{
  "train_examples": 15625,
  "hop_length": 160,
  "mask_prob": 0.05,
  "mlp_ratio": 3,
  "positions": "relative_bias",
  "beta2": 0.999,
  "shampoo_beta": 0.95,
  "max_precond_dim": 1024,
  "final_lr_fraction": 0.05,
  "warmup_steps": 430,
  "weight_decay": 0.0,
  "adamw_weight_decay_other_params": 0.01
}
Rows from block 2, named by matrix and row number. Rows with one number belong to one neuron. Each number is 128 + 24 x the weight over its row's rms, rounded and kept within 0 to 255. All counts start at 0. Numbers have three digits each. After the name is the row's rms in percent of the matrix's.
# fc1: second MLP up (model.blocks.2.mlp.fc1.weight, 480x160), inputs 0-79
# fc2: second MLP down (model.blocks.2.mlp.fc2.weight, 160x480, transposed), outputs 0-79
fc1.164 101:100114120077126132132113131123116083115084118129142151085131136109124113125112149083101147129110124120122206122161129116141129127130130130108150174134102152105127134140113145130126186092127179109138122117133131115125094081120111124114100080
fc1.165 092:128108162121189135136132090099136115082145126155116129122107153072156099124163097158128133096162146088147140148144066131101108092135103116105139143158147136108127110153115107150085120099141148163115162122119112143144115115169152093088159081
fc1.166 102:116147134119123117128134080160140101163101095126148080135103154137130129141118144121142119151113075148151163143130126122151157094170123115101120075110128129147144091087182093118096139080130106097159100121137148148141112108141127115099142089
fc1.167 113:171088151126079160053141115123134135161144122128162123119129119155132112169107139150137139131104093136140121179148133104103104125136130111111137135088144114071145104135108113155105154074092096128124091133121107134121105120160105110110132127
fc1.168 089:126134127064134144161169082108131123128128086109091153131100167123131078111146130128127158125128116101097106157125126162098102135103117143127082128168086125101102122116125131130133144158135123159137130166104124142105151128086159127099160138
fc1.169 101:175170129135163124093143101150104113142129131058122144133141109111125103149131102169094185096123125098144157101111152125115076142144083136122134127119088130162134116092111132141117078132092119127134145142130126143104148106156117110135128097
fc1.170 086:168131121160110129180154126111139129119169179118140138101140116135111105145161122131117123140120084158113130098094107183101103149113130104125119109164099105134135143131111137129138087128115117177090094176110154156103124095093151128152138151
fc1.171 106:112104063102099103070116140142156114123102127116084100099114078137166126127125113126095178117126082133119098135086158114125083112149112141125092100087107162157125119151112111098079110134177126144112122113162116092109133126125107151129139136
fc1.172 097:135122152179115128158103128138099157168133097144105135130097131127112114160159146088164106104120111130134129141126093154095113130116107104146124125116086108127137182133167127113091089142124110114142146113119123112171148143115111180164130116
fc1.173 094:114097129093104071148115126154109141131148095117129133128092104165099086111141133156135148141065134209095120139134141132132133175109140136113100120143082138101143086136118124126128137107097147155163119109158120104164116110129113098123134131
fc1.174 106:115091153124108110117088120123152106099186112087117085128125160116150128158145133188117089119108099142126187087135180118127122155095110115083082132114084121101168184075157116118144130119122118090098085123132126116170136160126124133127132133
fc1.175 103:131115116160113136110169091121116166129136103148140154141131115125156072148096101163145131139112088114119175102146151074151139186151135158144122149109153126127154161144091142122118096123056112144118132122146090139108124150088111150164147124
fc1.176 099:152123162126152120110136142121123139090107105154115131155110106112109103126126134155133145166104093134136134114178142164128086172115154112146110127082139090145168148081115133143109135140135082084101126094137140091107088116139162132181129135
fc1.177 093:156153070079100122164170140150108173077118137173159092128132095114131124109160112128173127133110111123152124085129117149136100107100097175120152125140143119106129097087107139108124115080141104155104139148189153124115147114109143158159144116
fc1.178 109:094092104145163118118132131152097133157123135142097078087086126125133119098169118098122149144135114156147112132129136138169124124133131118174142132138130131137146125103109144161112124170147124096153171140141116105189124076134074141105091100
fc1.179 102:166114133119119107136146132162169108111105119118131121126156136118116113110121077138123063120102098131143126123121147146182120125119195138125130117139108108076138098098128090158124172116110136153146136113102172150133097099159106100095128127
fc1.180 098:134073150138078151163127079169111108130104110175190092130088132124103120100132127161151096125132154130093155157150115107126101148093150143118153102108114111140174123161106133126124099152112154110132122110109122076085135167103111102140157112
fc1.181 092:143094145126145152111122122112153098161096166151120122120111105136122137122116105108127141146082136096124112080146108113125139109127101132099137147127112143077115163090085153174109130129138150134098185114120164118095100169064131134167109118
fc1.182 105:124140091123119105069127088122128061101121099141163144095136102113135150136127082074105129127113142151086122126140086117104126158150148159105097106174121137139172108068130142133111161129128134115153090104120134134100090136137149106142173085
fc1.183 105:067106122124113144109150121140160145099159115103158142096109128088135107111089111108145091118100079142152161151112165122092108077131121123153146119119110153111112112105136143093125114124133100110159113113102123115115095150136121101113155120
fc1.184 094:167131151121102149154151111127146123138119103097128118148118148097155121127098111091139173159108117123167099083130117073155112121127169130172162143132106121109152123100115130154070134103170101139100114191128113101089111176126137129168118116
fc1.185 095:074136102152096117166120124155126116125152131166110132122109150089097130103117146083094116141130134077131150120177160114171129159165131134109146141138105107130107123126127120175134123140110188134114099104121090080132113155150127116111116120
fc1.186 097:139158103070140107140147150154113120110047116106174136139114120108153133114097112100168102118118140112126136105175181127130119108131153112117108126057110124096153124093160074170122122107130115146112130168159131145105097080121112114143146130
fc1.187 098:137115129136138105164152157103132131085165101119098150132107143120084062129118153142126127110148135127113117150151130124126144101103142140119157136103120145145057109134103117124120114119141109130158097184145084096142146119121107132159106165
fc1.188 109:108111129110090125145163154131112148096115126127093122088128111098098157128134113123134157107122177131092145156154123164100100127136128073157147098113122163128120149164107109081125139161117121112165101100119147123142145130132169168122136127
fc1.189 116:130147145111073134152129106134137138123115061126134106133091144115103090114131127152132135119094122125123130095108134097115095136160152136171093137138120141135119102174175136132097142125145116109086127124132161123172103123151151098142175092
fc1.190 097:124083132114120167104106100135136144120125166151185128144123153102146118132136132137089126153141110138068097116136141144152141154128081136133143131130154123142130118141090128079160111121120098123095116139141141131079112156101073115116138102
fc1.191 087:105121132148098137139120115082123122129116147151133126097084165117168119063105147150106153137112152121121096137157137132108144121129083155114134134127101198140104095122161121107103105104177121144122158109116145155113101131137098099127140189
fc1.192 097:117116090150139118168119110163130148121113093105111136137071133119209117149099107078107126145095142116131130121153085118145136177146114129099128141146144144122094163156127130083119177160158132092121122103129157142124106151123136176173127127
fc1.193 101:146166099128137177141093127169139181099110113137114085137111145103125159142116143136148168116104120075112130196168125083154136122085124132085134175144123090121100123109129089121145127126130127144134097128102146099117134110158144135115102074
fc1.194 084:124148122157141158143156088137157120130156149145093147124132095103127144129102141098114121182164146107125113102159088129099131098124116093138094124064125155068117172122130116135098114116148093100130121097145136160127133127083099164147144093
fc1.196 107:166114110158112099104128098125117123094083134133108137158109143123108140120173091103147126137121121140138141146140088152080097145115143191120158136123086136117152120103127112142139145088146103104128151143114144128118133109174134167143141099
fc1.197 100:094114170116132155173139137147148106118088138126094146099088129086126106138120084141173122133167187111171089113132094133106129132102103131114121094148094161114112135100065145124115137113118151076108129157128135162131093146167130098120109121
fc1.198 093:149107129113115144156141138145097132122158111156095147133130102139113131106094072117147121153079096134155104134139122139121110142135121154119159134152091113073136114124112093099106110129098134122114133153153114138129094110121144131164188127
fc1.199 089:136133101153135109116146065093146134110153103122112102099123157109134107156137136111153114141109122118138142094140123135144094125128134136133105113135123128134102135110093139180139108066173093111139147167120171091140121160115099072124116122
fc1.200 092:096145166128129070164157134137148149126147136115130094106114100100148130107127146101153161143113138142145123167165110125127132100068122093130136072157123124126143116173105111124148080138108126124165122089160095097113116112085087101145130101
fc1.202 097:114105133133132177125097090081118071103108128093073112140105130088122133119150164144147166166105108151126140106123131147118121133137125090093104121135133099167109096167129123120132100123095129164119136138069118115107126122164121140136125107
fc1.203 113:130102145125100149164132124159142096135114132169084084158138108121099134130107108144117095112124111157135113138129146101083137142115118147151106090118112157117131120157124082150125109119168103080131142120122172120148152144163130110147137102
fc1.204 094:124092117130125113137130137117097117098115171113090102172109107124119118106146110138082115163113160130138123172147062129116144110120129107106108119098133082161060127131107132162101154130083122137142137147115107090129142125111097122126109096
fc1.205 101:108108100122162093159122142115132149140144130139122112129140100127119123092142084142071130147097101143097121162150146153115147164126109149133164134116138115095095130119154162098084109101112123113106155137164108112147122115140134108129114145
fc1.207 114:145121179092082129135112077143121117150110111130132083145070111152108122099144129091105085120115143137089156123125157101132121158102113166159084133087155107119132094151159135128117116109127141122133097138120108143132144135115185145127122172
fc1.208 101:127147116148098094156152126126149125104106076088074115125164144143162122145079114073147121146102137144109153108104149092118169138073111164093158139124079060117168156159108142123119163161147127131127137110124116124132125140116115126099097078
fc1.209 085:138118115106115142179127122106151128126107175129172146079105149163131131124127132089192151100099063151127108105119131120109144128057090158111111127101146120098077132096115124136127150128122155090112115147126105075135174100111153166120138119
fc1.210 114:136134147162093069168124102152155135114105113084125106131094123107138111104174107117157141177136157130167141102125110171144172108156089124111107124145130128125123147158121090125125097124141141151127129107158095153168108115160106136129132109
fc1.211 100:095150105152080119138134083086140141090139154111128080144140115121148078094148126109113189170087081128136111105109121142139156112149117104122126098103146151132129121140130143131148127102144139130121143141095123150137145123111127111154154125
fc1.212 089:095084127144185106147100114109106142094153126145127132104139125115142132151126131109133124153127155105122142114134085101131123118111166140162078125141121142115103116138123112138084128105100094135109112151142071152122185111149135083141138163
fc1.214 096:126120117174146077128156115124174134143080150136134099135103138141101141169172111112146146117140130126144157127120104117156134153114088133141178138141086149093132140122135119136135142155127138140125126140139120127135082075140187085133141131
fc1.215 092:106114090132094113132106146114111150127146101103105140098109130149130124157122123109132096103144091106107090144118120120078159123110123109148181111115121161121134060124161130171133185167158131119093132086140127147130098145149139111077095135
fc1.216 110:173137098091105149125122109152133149116095127097109129124109112162144140159138125096139135149120103143160147154140112116123152113128134126139169092092106172086146110184106175101139147130132150148141117102139097126126173121088115161134174097
fc1.217 103:109098161143105099149163139093129120121108152160091190144123144093179138106135106106169132095134119141105140100141098151135133188134103119155174136126130157144114123150064134147119152113163100128107171111114091104098120085119080127118114160
fc1.218 091:106137125117164168137138101117089140114168139111097112105103134075088099108115096094129132173131107101163127161159132146132132147117092177167106139123137103144073123084103126145104135156115129133117110114165093118135176152095129131132142120
fc1.219 098:095127126134103140094181116081097136099097121130092140135102144120102140118066120110120131154141107125115090161145146167115140132119084156140129124145111126114126125159115131154098124153112164109129112138109162115160136123100146139149076124
fc1.220 111:133109171111131126107096124096126114103078143086104117125102112119154140137091166171140168130146147134132113115152159120137131152144127146133104186109108124136093111131097126184131098135107101116154103102136116126102105091133113093116083128
fc1.221 089:133111115135106101111148144111162106128081096162155122072099106099127159101145195158126121119149134170144136123143119128149083121096159135132130118151148169159136110164105109124136100113110112132142111118118109146090106128153181073150108110
fc1.222 094:135137141114142112123124130122100105136111119141092153133128134132128133122114132107137144142115090116154111121161119157141142117179087098137156115153116112141125155142106131157128149173154084115106113127129069148172148126116121149183090113
fc1.223 124:106153128132101116146147114179131097137107125063133123157137120128124113156107100133158164132127119154104147172112114129144092083119156169115112138137092127101113117113128071196122137123152134134151114086089135119118165145131131161141100115
fc1.224 107:143111138130090130156122125130044154160096089145085122118123126145133145156098132121145095128110101116076119117125129169070130152117155164105135098124133110134133173134124123121149118106110094111117120114125127140108123134119127118149151121
fc1.225 096:106136185101137097142099120132112107139089114100106127143094147133128114161099139098139070139116148159138117121124122165106098141112127144121127114125131157093143109118111138092158156127108154132134094101109166110097132104173101171075152143
fc1.226 094:158126127155158118108147113132172118117122113113128121117130141120126180089142125127152160078131132144155141084126125159142138136164132118089103146141093143135123092111131115186092122135095118144134142122124160086100148162126095143118130131
fc1.227 102:125109145140117141185116106177122147127133181100137093139123115134144135163135088140109154140130079094158069117159115106101116090097135096106120134127120094122131110128145123116107141093155120091117152155162122160142149123145130159158107104
fc1.228 093:140119115141090106136137123129131169148124095154113136128155110106127105104104107116119131151144098110156132112089091163139116128126112132101144146113168134152076115113122077127110134132156121135072092161139172071111104196106164156109113142
fc1.229 116:102107185151131105135109116087105114108083125118128153138113173141132119117139140114139135087100100070140147125148139116117111196147143163123122149155108122114119078111108093155107126189129130176126122084091126096161107121137097143165149157
fc1.230 097:145082150123154096118142117117088117119132098125108119105099117131178115135084158182152113160163143117146143135153126139119119129096141141110148063095138130110122130125113097095141132158107172152126113134145134094137117117171177137159142121
fc1.231 095:160125097095123077113099097152134100121121131143163113143128149154086161086177134149134104152156097122171111158131112092074106163109143151106141114124094098091158127131121120130136140114142123152148140123148147091085092110180070121141122123
fc1.233 090:127109138130108149152134114100113145160107117124140102127130100178128148124127121131137151123132124124125146111125058160134139105137101112114138128147135085115045134083134114134121133117129121090119141133136120130102094147162114122189121104
fc1.234 087:137162095101097121107168110153082135110100145117086149137082129103160111130099123133124155148117142093126128127130163123082135133117139087118129127086139120105129147093127087154154087095118159080147096135081160136139106111138123143146120129
fc1.235 108:125122107140183096137135137083143118091163102125109116137115139113118164118132122110156114135121153112148123085127141114117100111125158151137129194137098133082172098122138179083109082117092117154141124110138149110119156085142115154139134104
fc1.236 077:126074127118155119140122118134103071142159118121126115147131165121107137088126167136110149143152112086143144128113096118147128140133120108156112134138111113146151166104145100149080146109134146107131147131158100125071166105096095105074140075
fc1.237 103:084126113122116104143145141118109165090133096108109136117105176132131104130125170141137081151083154095135151144118183100174107136129157170094144104136110170150143127123122138107119160141163126134130098107122126119169111123176128135086124072
fc1.238 096:110129156126128167117111182132108146129113090132124084116112093122121119122116123103074128128120108146122097119119155133113093105125132147158150130107132105154148130143103122147093096146122105082171116102145102159152145111102131189132150126
fc1.239 095:154118115137110120163153119132125114110135119123101135169153142131116119177115152170141120140126155136115129139128142141118071139093134088117088108156104109124186115126123104143097102120124130144161178132175119093129092150164170111188139113
fc1.240 102:139134126147145095132145104090088162116113128149109125083133083157121114092134139121098101105128114151100090100131112148110096115126133120122120109135118180106164131126125177092151097130179117143115119108094138134115141160116139133074173114
fc1.241 089:153107099140075123136146114136164102110071104129146121161140126149119113116095120122142108120117151189126152108101100102096076147113122123131163133123136148131131120109133106140137138111135127127126143152112114108084161159149182158167077141
fc1.242 102:093097178108107107131130146150104151117141113113146111153147150181195163110166105133172135106145132134138110122150116121124130093103142094119108110144135090124150104131126123144122131117096118111113128148140128139100077110117172149130151109
fc1.243 099:114116108127109109136097142121142129111110051143155091122119112133122084097103106171131099127078123137088140108092064149096114139157172123130141109105132116129133126119132080150122117102106111120089126129128083125122123174160135129122142143
fc1.244 097:087115141184101125166131117132122102115133173127122160116075125081122134124140154146139103124138131137120102102138139172159102109139113109114136088146157094167121139101168144142138153118117084128103112106109113140140128107154062094119114101
fc1.245 105:126125124141112146160141158141121092109104109132143115129108140146136113115125140116154139134157160127149141088145153124183141121129112146129100111145112142140115128158135090136183130089154161108111125103134139130116120138143127137131117149
fc1.246 093:134093167113109122129118135128139114095143095182065091128134132153111084123124135124097118104093124132122091089106125134173154097148132133114104150173095138121153117107137118100083142160133106108139123171170118142136169127150123154141139120
fc1.248 090:172118114133102132117101121113133136128133148085137120136120116157157076128099121142144152150159082143182162129108121147095145115173159078097136142144114124086143102120122089129099158145081112110104140140144127157158137161117100147126171079
fc1.249 098:130148139124133103095135123133114133089093109110116134110060117132128176171162159141102132116137114137183135128126137127106150162099131120152110105133133139101083140068129152146143126180143127151137139128164115150127132113125126153115114122
fc2.164 093:143138155154129136076124162122143105115143196112172125134124108109116141161128157099149088144132128116145180105165129125174154148181132126107106157118136089139118111157116103093126118124122095138107101154135129161119130107099122140077115139
fc2.165 091:131096139151149164151167138163163125155136146142120156143181108143148111154115155125117102106149158158099117119135139133104110176143108155158132131103143087101123130122110143140106151083105120125169120139085160106109155104118102114099144130
fc2.166 088:113118126125111078126143114143125176101129105141097103076105106138120096094142119137118174135122078101137093152157105120125099151135113143089153103108111088098128110176115185135117092137128141129085113145152134107141137182107104085184101103
fc2.167 089:091131152100139117137110117128175148110131096101109125117099120124153178050107132088159125107125115143125133115125129156125115156130132120110066132139125101167106138152120152105096170107127148159108161131178147159116143127123099109130122119
fc2.168 095:159131156139178129161158137120124134117066115104104144158107118121157146116135100165114119140129115124112156132127144131096130132137123116113159153103116151144147114164113138081128119109136120143139103155144132073107073157151116161084143116
fc2.169 099:160117141117164157131115131153134166114158132158146125070106101098129102112111135112143071112163119119106138135142131118091116112145128124112088144118105132110155149068127151147062121127119098130115159121157087119069118127100141088074136120
fc2.170 087:125116126123146116140089113154098122100154128154124085123143138129134139155108147076143128135090139093163124144141124124153146136107104128121160098081115127134076159157129147108068103146131107118144133146155123140149119137139079165110131094
fc2.171 109:126125128146094104108171103132130124119082120118093111138120143061159125098154125110135135135131127150107065148116126111078119124102136128133144101111137147173111145128152116182086095107148150138118145153159098104129130137135079113083154137
fc2.172 106:108117103097120098158107105119119094107088131144139127090127133144120111128128118119134130135087107162115123135105135142131150172141114110134127134120148089106139100137129110089128154122136118113110108146098125114120146120117159136158136131
fc2.173 093:143136125155165116117126180121131130162117103152115141153207113138093175164101133148112141121115136132162151153096155121142146122104162106164169089107166097155147075146131141116098102149120128149188125120160127111129112122147114136126131136
fc2.174 113:109110115168130125120118119144115135145150149089077170118149117132080120162140100133156113127111081130123168145124099131146092122140123134130147119139140186088166110146120138153110128153151098115127135060176122132136118146089182117127141161
fc2.175 095:127126171130141140121111131111103121129109196090109173112099162117138162102134078133133109113148114102093135170130130137149137092129156159137153151100119117148123144146140138163149116083146125164108159144129136128149134134161112147146124129
fc2.176 088:127144124118113095129081142193154168102146114137133086142149117171125134150153125142120176133141128122112139144141121140115162120121156150114100184141141119120092174126128106170120156110116052168151146135122122160115098160125105166134107152
fc2.177 101:124144130123120121103118105113147140133129102150114107147140161101128129127143149109114139101090097118110086131109110156196142124156109087161140126127075120153142086123107137086093115102147148163147138112072126148106104113119105120119148105
fc2.178 122:107097092135126121118137131106119125138154108126125150138118140133127155096144112099114095104129099156106122088140098123117125154112148152145174092110119121106110098162112144149095114120109160138158116091118112127165072131111099085148126142
fc2.179 103:135132116116122102167169105130142151109085157139114135126151147153117127148149138114149161130171106115133100158158117116132063180120149140128165156122130108145127098105144122180101142139113146160181145179089123140077197133168163097157140120
fc2.180 102:135116148126124147145092103141137135127145146117112092132105096148151178133134124086144145116097123110170122132115149081120144120144128109103134095141160111110147166114098114085129113162106090177108141133114136088130171123109116111098147154
fc2.181 085:133166160152119087139110129122078164074154115137124101141108122142132132155133126120092113097179108154115140130131091111136156151110134122145142101182120124108154088109176130116138141110132089109160108158139125152143100117159130128158104088
fc2.182 103:098141133094131117122108152124103143107093099155131062122109154178147149102174169111122163113101113129136087159115101085170108073093125143142136163140109132134130155095096112090133183135122163105128107091124156123146158157116129103136133161
fc2.183 104:143144084080159156138106140111117127098115104153121097136102144151119133129105114134101132158125148107079131072093122123123137122144162087080120107100101136074142140131155122144126140089167100140111102138125156142104152119123130122131140122
fc2.184 105:150122129095183140133107132114142118165125113139104129156112098146143136128161112110097178125106129126093131150115156107100137142135109099151131191160175188096133167109154127093121140137119133152128115138153123101162133118131123142169171146
fc2.185 097:090152109137133126111113123159109132134110081134108145143115158125099066160140158117164086119116139108161159142161142134137111151103105125132131154130138182150122162074142132126131125121140115121123150173143115113117081136124137087154138151
fc2.186 089:148166094091148110157108132135121141113118124151096099103143203120163154105105107119130125131131171104138125166142141118132140168125071154131138116129145104174094145096124141143120089101139121103139118149094155157124122106130119135145125115
fc2.187 091:099136113121156166090121066118106140162112141127128111092140138143101135072125150126107106148164141103107154098164133120140117152105137147104123145090130118126134156130138135106086143148140123115135176115167111129091117089132160113094123106
fc2.188 105:124164135082130093084135099115129115121169123103132144100116114124099124152100122112145109114111164126138171123122079120132164119118132138113096173125161116124117110150109125160126129162092097111114154124117119103144108097144113195156091135
fc2.189 094:102154126135135179105107147093122150090155129124122127102132138157172127125155100124074129137153093126168120115133160087101162106122100131109129080141147130146167116108159124135123151122130120140121091122125088135125143146120126144137097158
fc2.190 101:107135119167141134098103119107104095129089103102116124102129130164139095183118113095152127113065093137144157114131120131143132156134168090144110163129124146136096104106072158166117121146148129155152148130126096106132131120161129166153089150
fc2.191 098:150159119172131131106146119160093127140085093075147130168105180129111150131105108134086134130115173182094172145114161093090148112111144135117110171140162107151129087163146107126152138116115178109105125119160105122120155137169156138111134163
fc2.192 097:100152125148141085180136165114130128118140129068115131133148108111114124148122118125087149187138117097131140103118086114139155168140154126118078120136110160102121178148153146115169119144121151141139147132139123152092167189109166147090175140
fc2.193 095:145134129128095129107038103090141112099120143119135127162108106121072161126151140168136110123114152116131125107138130144136091110136105158099160069104115150132158132131068100114119122136139114082141152129114129145100139101128137146107165125
fc2.194 089:134137146102124128103134148165148098083147140131166154102136151138110157148115088145122146150131178170140156107133095105070122171120111084072167115134124113110077158124125155105106134105110160147107148107090151073097122130166089133174098151
fc2.196 094:142134124175105139106134120132094136149147151157170140125152155098103127081146130130108146135121128113128087163137141115134137169156102183091170121141105167143145159148108112097135117162162154140104152123110130096151138117153079111122150103
fc2.197 098:124158160121104091140122127105147140133095117108115116145104123128085113101097112134155118130130112091073141089145149104180124130114101099141121142136109143109119082099131086158151121157152110129130128113114146156126132137107176124144110138
fc2.198 098:097123106129149130146132126162117118128141113106133102167157099117137124097141134098212131136117149168118108068132151131123102124138096146085124100125112078124155073126131113148170081119131130153159115128107144121104115101089131116120108168
fc2.199 097:144141086136093128169130123138119149132124133124095106150072124106171124107170111151141092126121152177150122156133111109140130123136132131102104115087102154128154110112140107161132144147137124154135148134136084137129166125170164161136140105
fc2.200 095:101114141142118098119157180173144133144127131116160111137106152082144154171092132095141137101144106108164156132130139141125100135114147095172112126079132151088122127129163156121116163153084143143125155112134144134117106121135145092147128130
fc2.202 105:174133141100160126115119133135100118136111140136184116102128153094139097103115107130112149103168132148058163115131157133147110128113175138129083131084138091133096110104138104109152103151157110094089145185098122125096138115139122111182115152
fc2.203 097:131113127163116137178112122138147103159140173135146183155113077113148203143101125144113146107131082114154121142129120136124180119144146166159117130126136070158131067115140136087136121124135133158153151200135110092113148135146129122138123156
fc2.204 092:149086143110093121115112151092092147158128098096136121154118060140099138095106161146143139154121111102132132168153138136132073132159135121168128097136085144139120120130123125175135111168143113063133125136119115138131090123164116157139081153
fc2.205 111:125119123175119158124157108111123130133075110084123159098146113118101133102138125174126091135141137119118148092120129114127150146108129120116134117159156099140146139120133126079107100132150104160129111117114175106151098123103128098142134115
fc2.207 101:122157154111165156136132170139109139123131116146156149093083104157161155165093107135146113124102095121097117140117154125138094150118092168169143133167137103111122110198157114127109111100126129125117158134122129128133141151139129139111112119
fc2.208 101:106129098135122141186101118108144125122153138112086150140078143141121079132123160161169144107172127128184113125158143121130160121149152093113102153122139102147104109142100118125131134100122114147104135155152195119141103101105095161148142160
fc2.209 087:081091106147120130133138111125121104121151121164105100128129074151142148102134089145093104122166130106120117137142129121109093129116133100113092145145146134179107161133133148127138134124135167126102121078131121138104113103136101109091143169
fc2.210 089:129143134115107119079084144116141108178116165118079157127135145157173171129105089120153104103118135126103113139100152154147120162139110104130147157157142123155099156144135128093126148184129157145133118163097104139131158132148112160138118155
fc2.211 097:141131137124131143130080128090102182140131089125139119155140113133115115090092157155148099167153149097166099170137094117118169188138128130137149153120109084138103097132115118120099098132150121152158125082090145140149136146111163122136126084
fc2.212 100:124103106107086097142097140127064129173094150134088138085131144086141136152125153125105151155107129151124129121133133128141122102113150106129136068123129174154142144113125123145112192136154115105112099151131120119104134101146123170113083119
fc2.214 107:109128152139147118105127099121133098109090118115160125156126134169118102135078124142119130148129115180145162124105105109150120112097175101109135118110127125175125114105155121129114112157157111092145073165102192128122130128132092114164114132
fc2.215 100:172119126143142146166128129153125139132117130182145113111134122165144165119115139128100105136155137146155102136113143121071088060116126121147088122168097100127153172105160157135113105146123134128130148130157128113138101142141146108114092096
fc2.216 104:143117133124107154127157134158104131140145126109118108102158113110165135097123138115152191139144131129113133148118149139051128135146133171088139135117140175088131118145142109161121133173110131144125109083123117132194123137099138154114105136
fc2.217 102:116100119095145154129111113123100138127109092149122124141130179154152145156126115172131133089125082127141117096144104140111120186079137152125118114127135133152157163087094102078147124124102158092153100108137124160162117119177122159117144115
fc2.218 106:109129081091184118165150108078110121144093134125082160129140110108105133109115146126113082134097146146115122112119115136104128151144134121085156101141110158142123153128134115128144114078132080167136131119128108106175147143126135118133164169
fc2.219 096:126153181106111101107124152128178092125161095139137115154107133145121160140092137105134147139141154108129160135131114161154111185180076145136139105117150151127119133092111131133142083145121127098092103179137151156135130152168128103150125103
fc2.220 099:133129169159097139122147128167098146127174106097121112112096145134134115117141143171116101151131132141127094144129124164117150105140110103137119123092133103133114081112150130082135075120143147135138128085139093168152097163132143169173144112
fc2.221 096:089151141119127121142145117136116162135131119170134153156112114111197167142151150105167131142106102119153122106119143138125165073153128189109151141133077116078127156187139085163125164122131144143084078114171097137120123115150115104100122096
fc2.222 096:102127158150096128096113171133135146106092106178117140121133122139148082127120106199086124147151086149120071109148123110107127121125147120149085140121123110094101115138160095109118142120103155095075127129132112111115139146158110129116124116
fc2.223 099:129207108158135149109125128142102154119092077061159095132158105104129134124110088144153081145124102124152147178137113092118128138152139144147104130111161083114151124088168101126128116148138125124122105093135102137126122098171112127092106147
fc2.224 107:164080140100145153121110180125111126146146127162118136136101169104103135142107121125129133115157156062152086090128146111116168112112106123136145114158098107114123139163139158109121143102103128121108137122170116139142160155124151130149104140
fc2.225 106:169144118085086077136076108138109175080120137118105138131130130095141129152103106123162141142094124155092120097111122155124102129110085115139112162134085150099108117136162115141123119106098141099101115123112167148132140129090138115178129141
fc2.226 093:146093145132118085163127149114124124155190148078115115171109123165113142127130158106138134106137148106192095098122141137114122123146154127109129109159127147112122137157160113157150129163082079134147138171046117142113131151092104133114151111
fc2.227 098:116147143077137137130088116102164107180076120129116139142116135099148162122111186112157102160141149123106157130114112127132092160125127139097123122130123137120126150127176133163152102103114143090135177126134094096118106116111155095132120136
fc2.228 093:117173161096108106112129140164157128131148113158134137139128143104119111160151106130138120127159119103139118145126130101139088116120132163132174173094164157106144112147116150121115116159142173127097104106112144111116120129146170099128083098
fc2.229 105:121140139135184154137128155107136106120116130102126140125107153139101137131153118146094089135104128140114091124128161157116144150118152149103155129154113105161147141114141139133165120130166152151097081129151138155077094100195130124097164124
fc2.230 096:141088094136082104150157170145139135129132124121150154133099113097159099095118151164137159139127136120186084116084106112139136120142110134112133184073183158145130147131170120138126118154134083152128163121134150100133124101131154157101108103
fc2.231 093:168121144144190107115148142123167134105141099139142153164128137127131145135120115102132087137095141108152146118155119155117164143156143124130167113142150160140123112123102093144141093111130138134174156088093160150153118146151140128112127144
fc2.233 086:116111091127188148142141141122136089066130149136108113163121115116145127165126098153137108120100161146128132150097110082115131154112114137155160116098172144097130124110085134128161115103105150149086096140092132122120131178119153121161112138
fc2.234 104:098151093122132101139164120092129122153147090153076129144133125154148133152119134106149106180106150129152136103104076134146157083144132109127147160118075131128124145187178144149136148125108123125109132108104115125150113129117102115143136140
fc2.235 089:136142117103113170117122170139157136149134134109120130142143146123106164156135108140090129127091144118111161122171149135085177126079154152103129148146143120175109084156165172160165125172121121122128109105120117148150094102096113137167095136
fc2.236 086:102115102118132095132112124107115105160113138121158141127097108126094109153132117077146113151084108156116137125110135165144123140132145155110098134142136087171161162150094084121160119162118153150156092146119112132138166112125099116158150153
fc2.237 096:121138135072142162128128079109164116136137111138103138136086092128162156191122151163123149118112129087145148099173152132131100139144132133127143121148110125151131103111142128172110110119143079130163122088155161132177105104138155139154165133
fc2.238 098:146143155126127116115170110118101082084107171137138131093075148107112099127115112101107151140152112100120132151130121167134137095141126111143140130130171154138115134102182121054096146111123151125158149108105110104152098147130095153151167131
fc2.239 087:130117165173089121156132112127179112156143120151125080147119157141117128126145131131081169139142119132148132127144148091111156157105131102158147092145095132155147072156140149154112162140118156145130140169135146118101139156163096126186126151
fc2.240 104:130144121118156096125123103146122159127158157128112111101083147140131110145064129165176136166079081119157132105091137124139107129144138089096114177180147135150120087134117154119114137125124162129116157136099141105123141092147140160119140082
fc2.241 092:154126117161073118095103167117121131139130129089157150122114091176135092141135164094105136133108127135107156148121144139179106122092110171137114204109129107128093130112148150160157152129115127132130140105099125150163115126159116129149138105
fc2.242 091:120118106105128124088124129122074126157092145129085111069120155153108143145146123131148141130118149167180136122119123122089118107090132106146141097083079111151137142123131106126106128153128088109118133131117108094136131113104148156121143116
fc2.243 107:129116099120090149139181108128119126142127111136138109182115135094136170139135153135094115147147144116143145122122137119140129159136136147154146109160105132156146074173144134122157165117107159073120124105153166163093150093165126066126121124
fc2.244 101:123168098161094150124127152098089114135107080124138110114123087141158127153159130113124149153125122167125128115132127141176120117111113098187132156121088114119146150125137117172122115060141132102120127118115138117099128108077155158176123085
fc2.245 111:144119135099125135127150170153155108148145113121153122083176100123149134142109183150105181120109150123171139133128124170130129147085116178132135113174123124119131133123098146161127170113153106129157121121140116164089151108124126118126135203
fc2.246 098:163143079128121131142112119107131131182156118126138146095090128134143120107129121094137137154149120146132097128099124088129126115101138131105121120097124094106178121110109181101163144095092131133120121115137122134132125130158126123125140117
fc2.248 089:125147133128154088055099136131128139156099127138128148137144117150136105167070092088149091103122149120079110099130155110119150105131126101100154133108134114108141172165141123103171134153128079139137172163152134113102097135128121141111165121
fc2.249 100:137089089072108144130092151136101154102130148138085117105118117199144098146099142149125143108123111132151122133147146159129077183144151165098111125149129141126125141141098125136117112148153155145145165138113163093140120139147123107141139127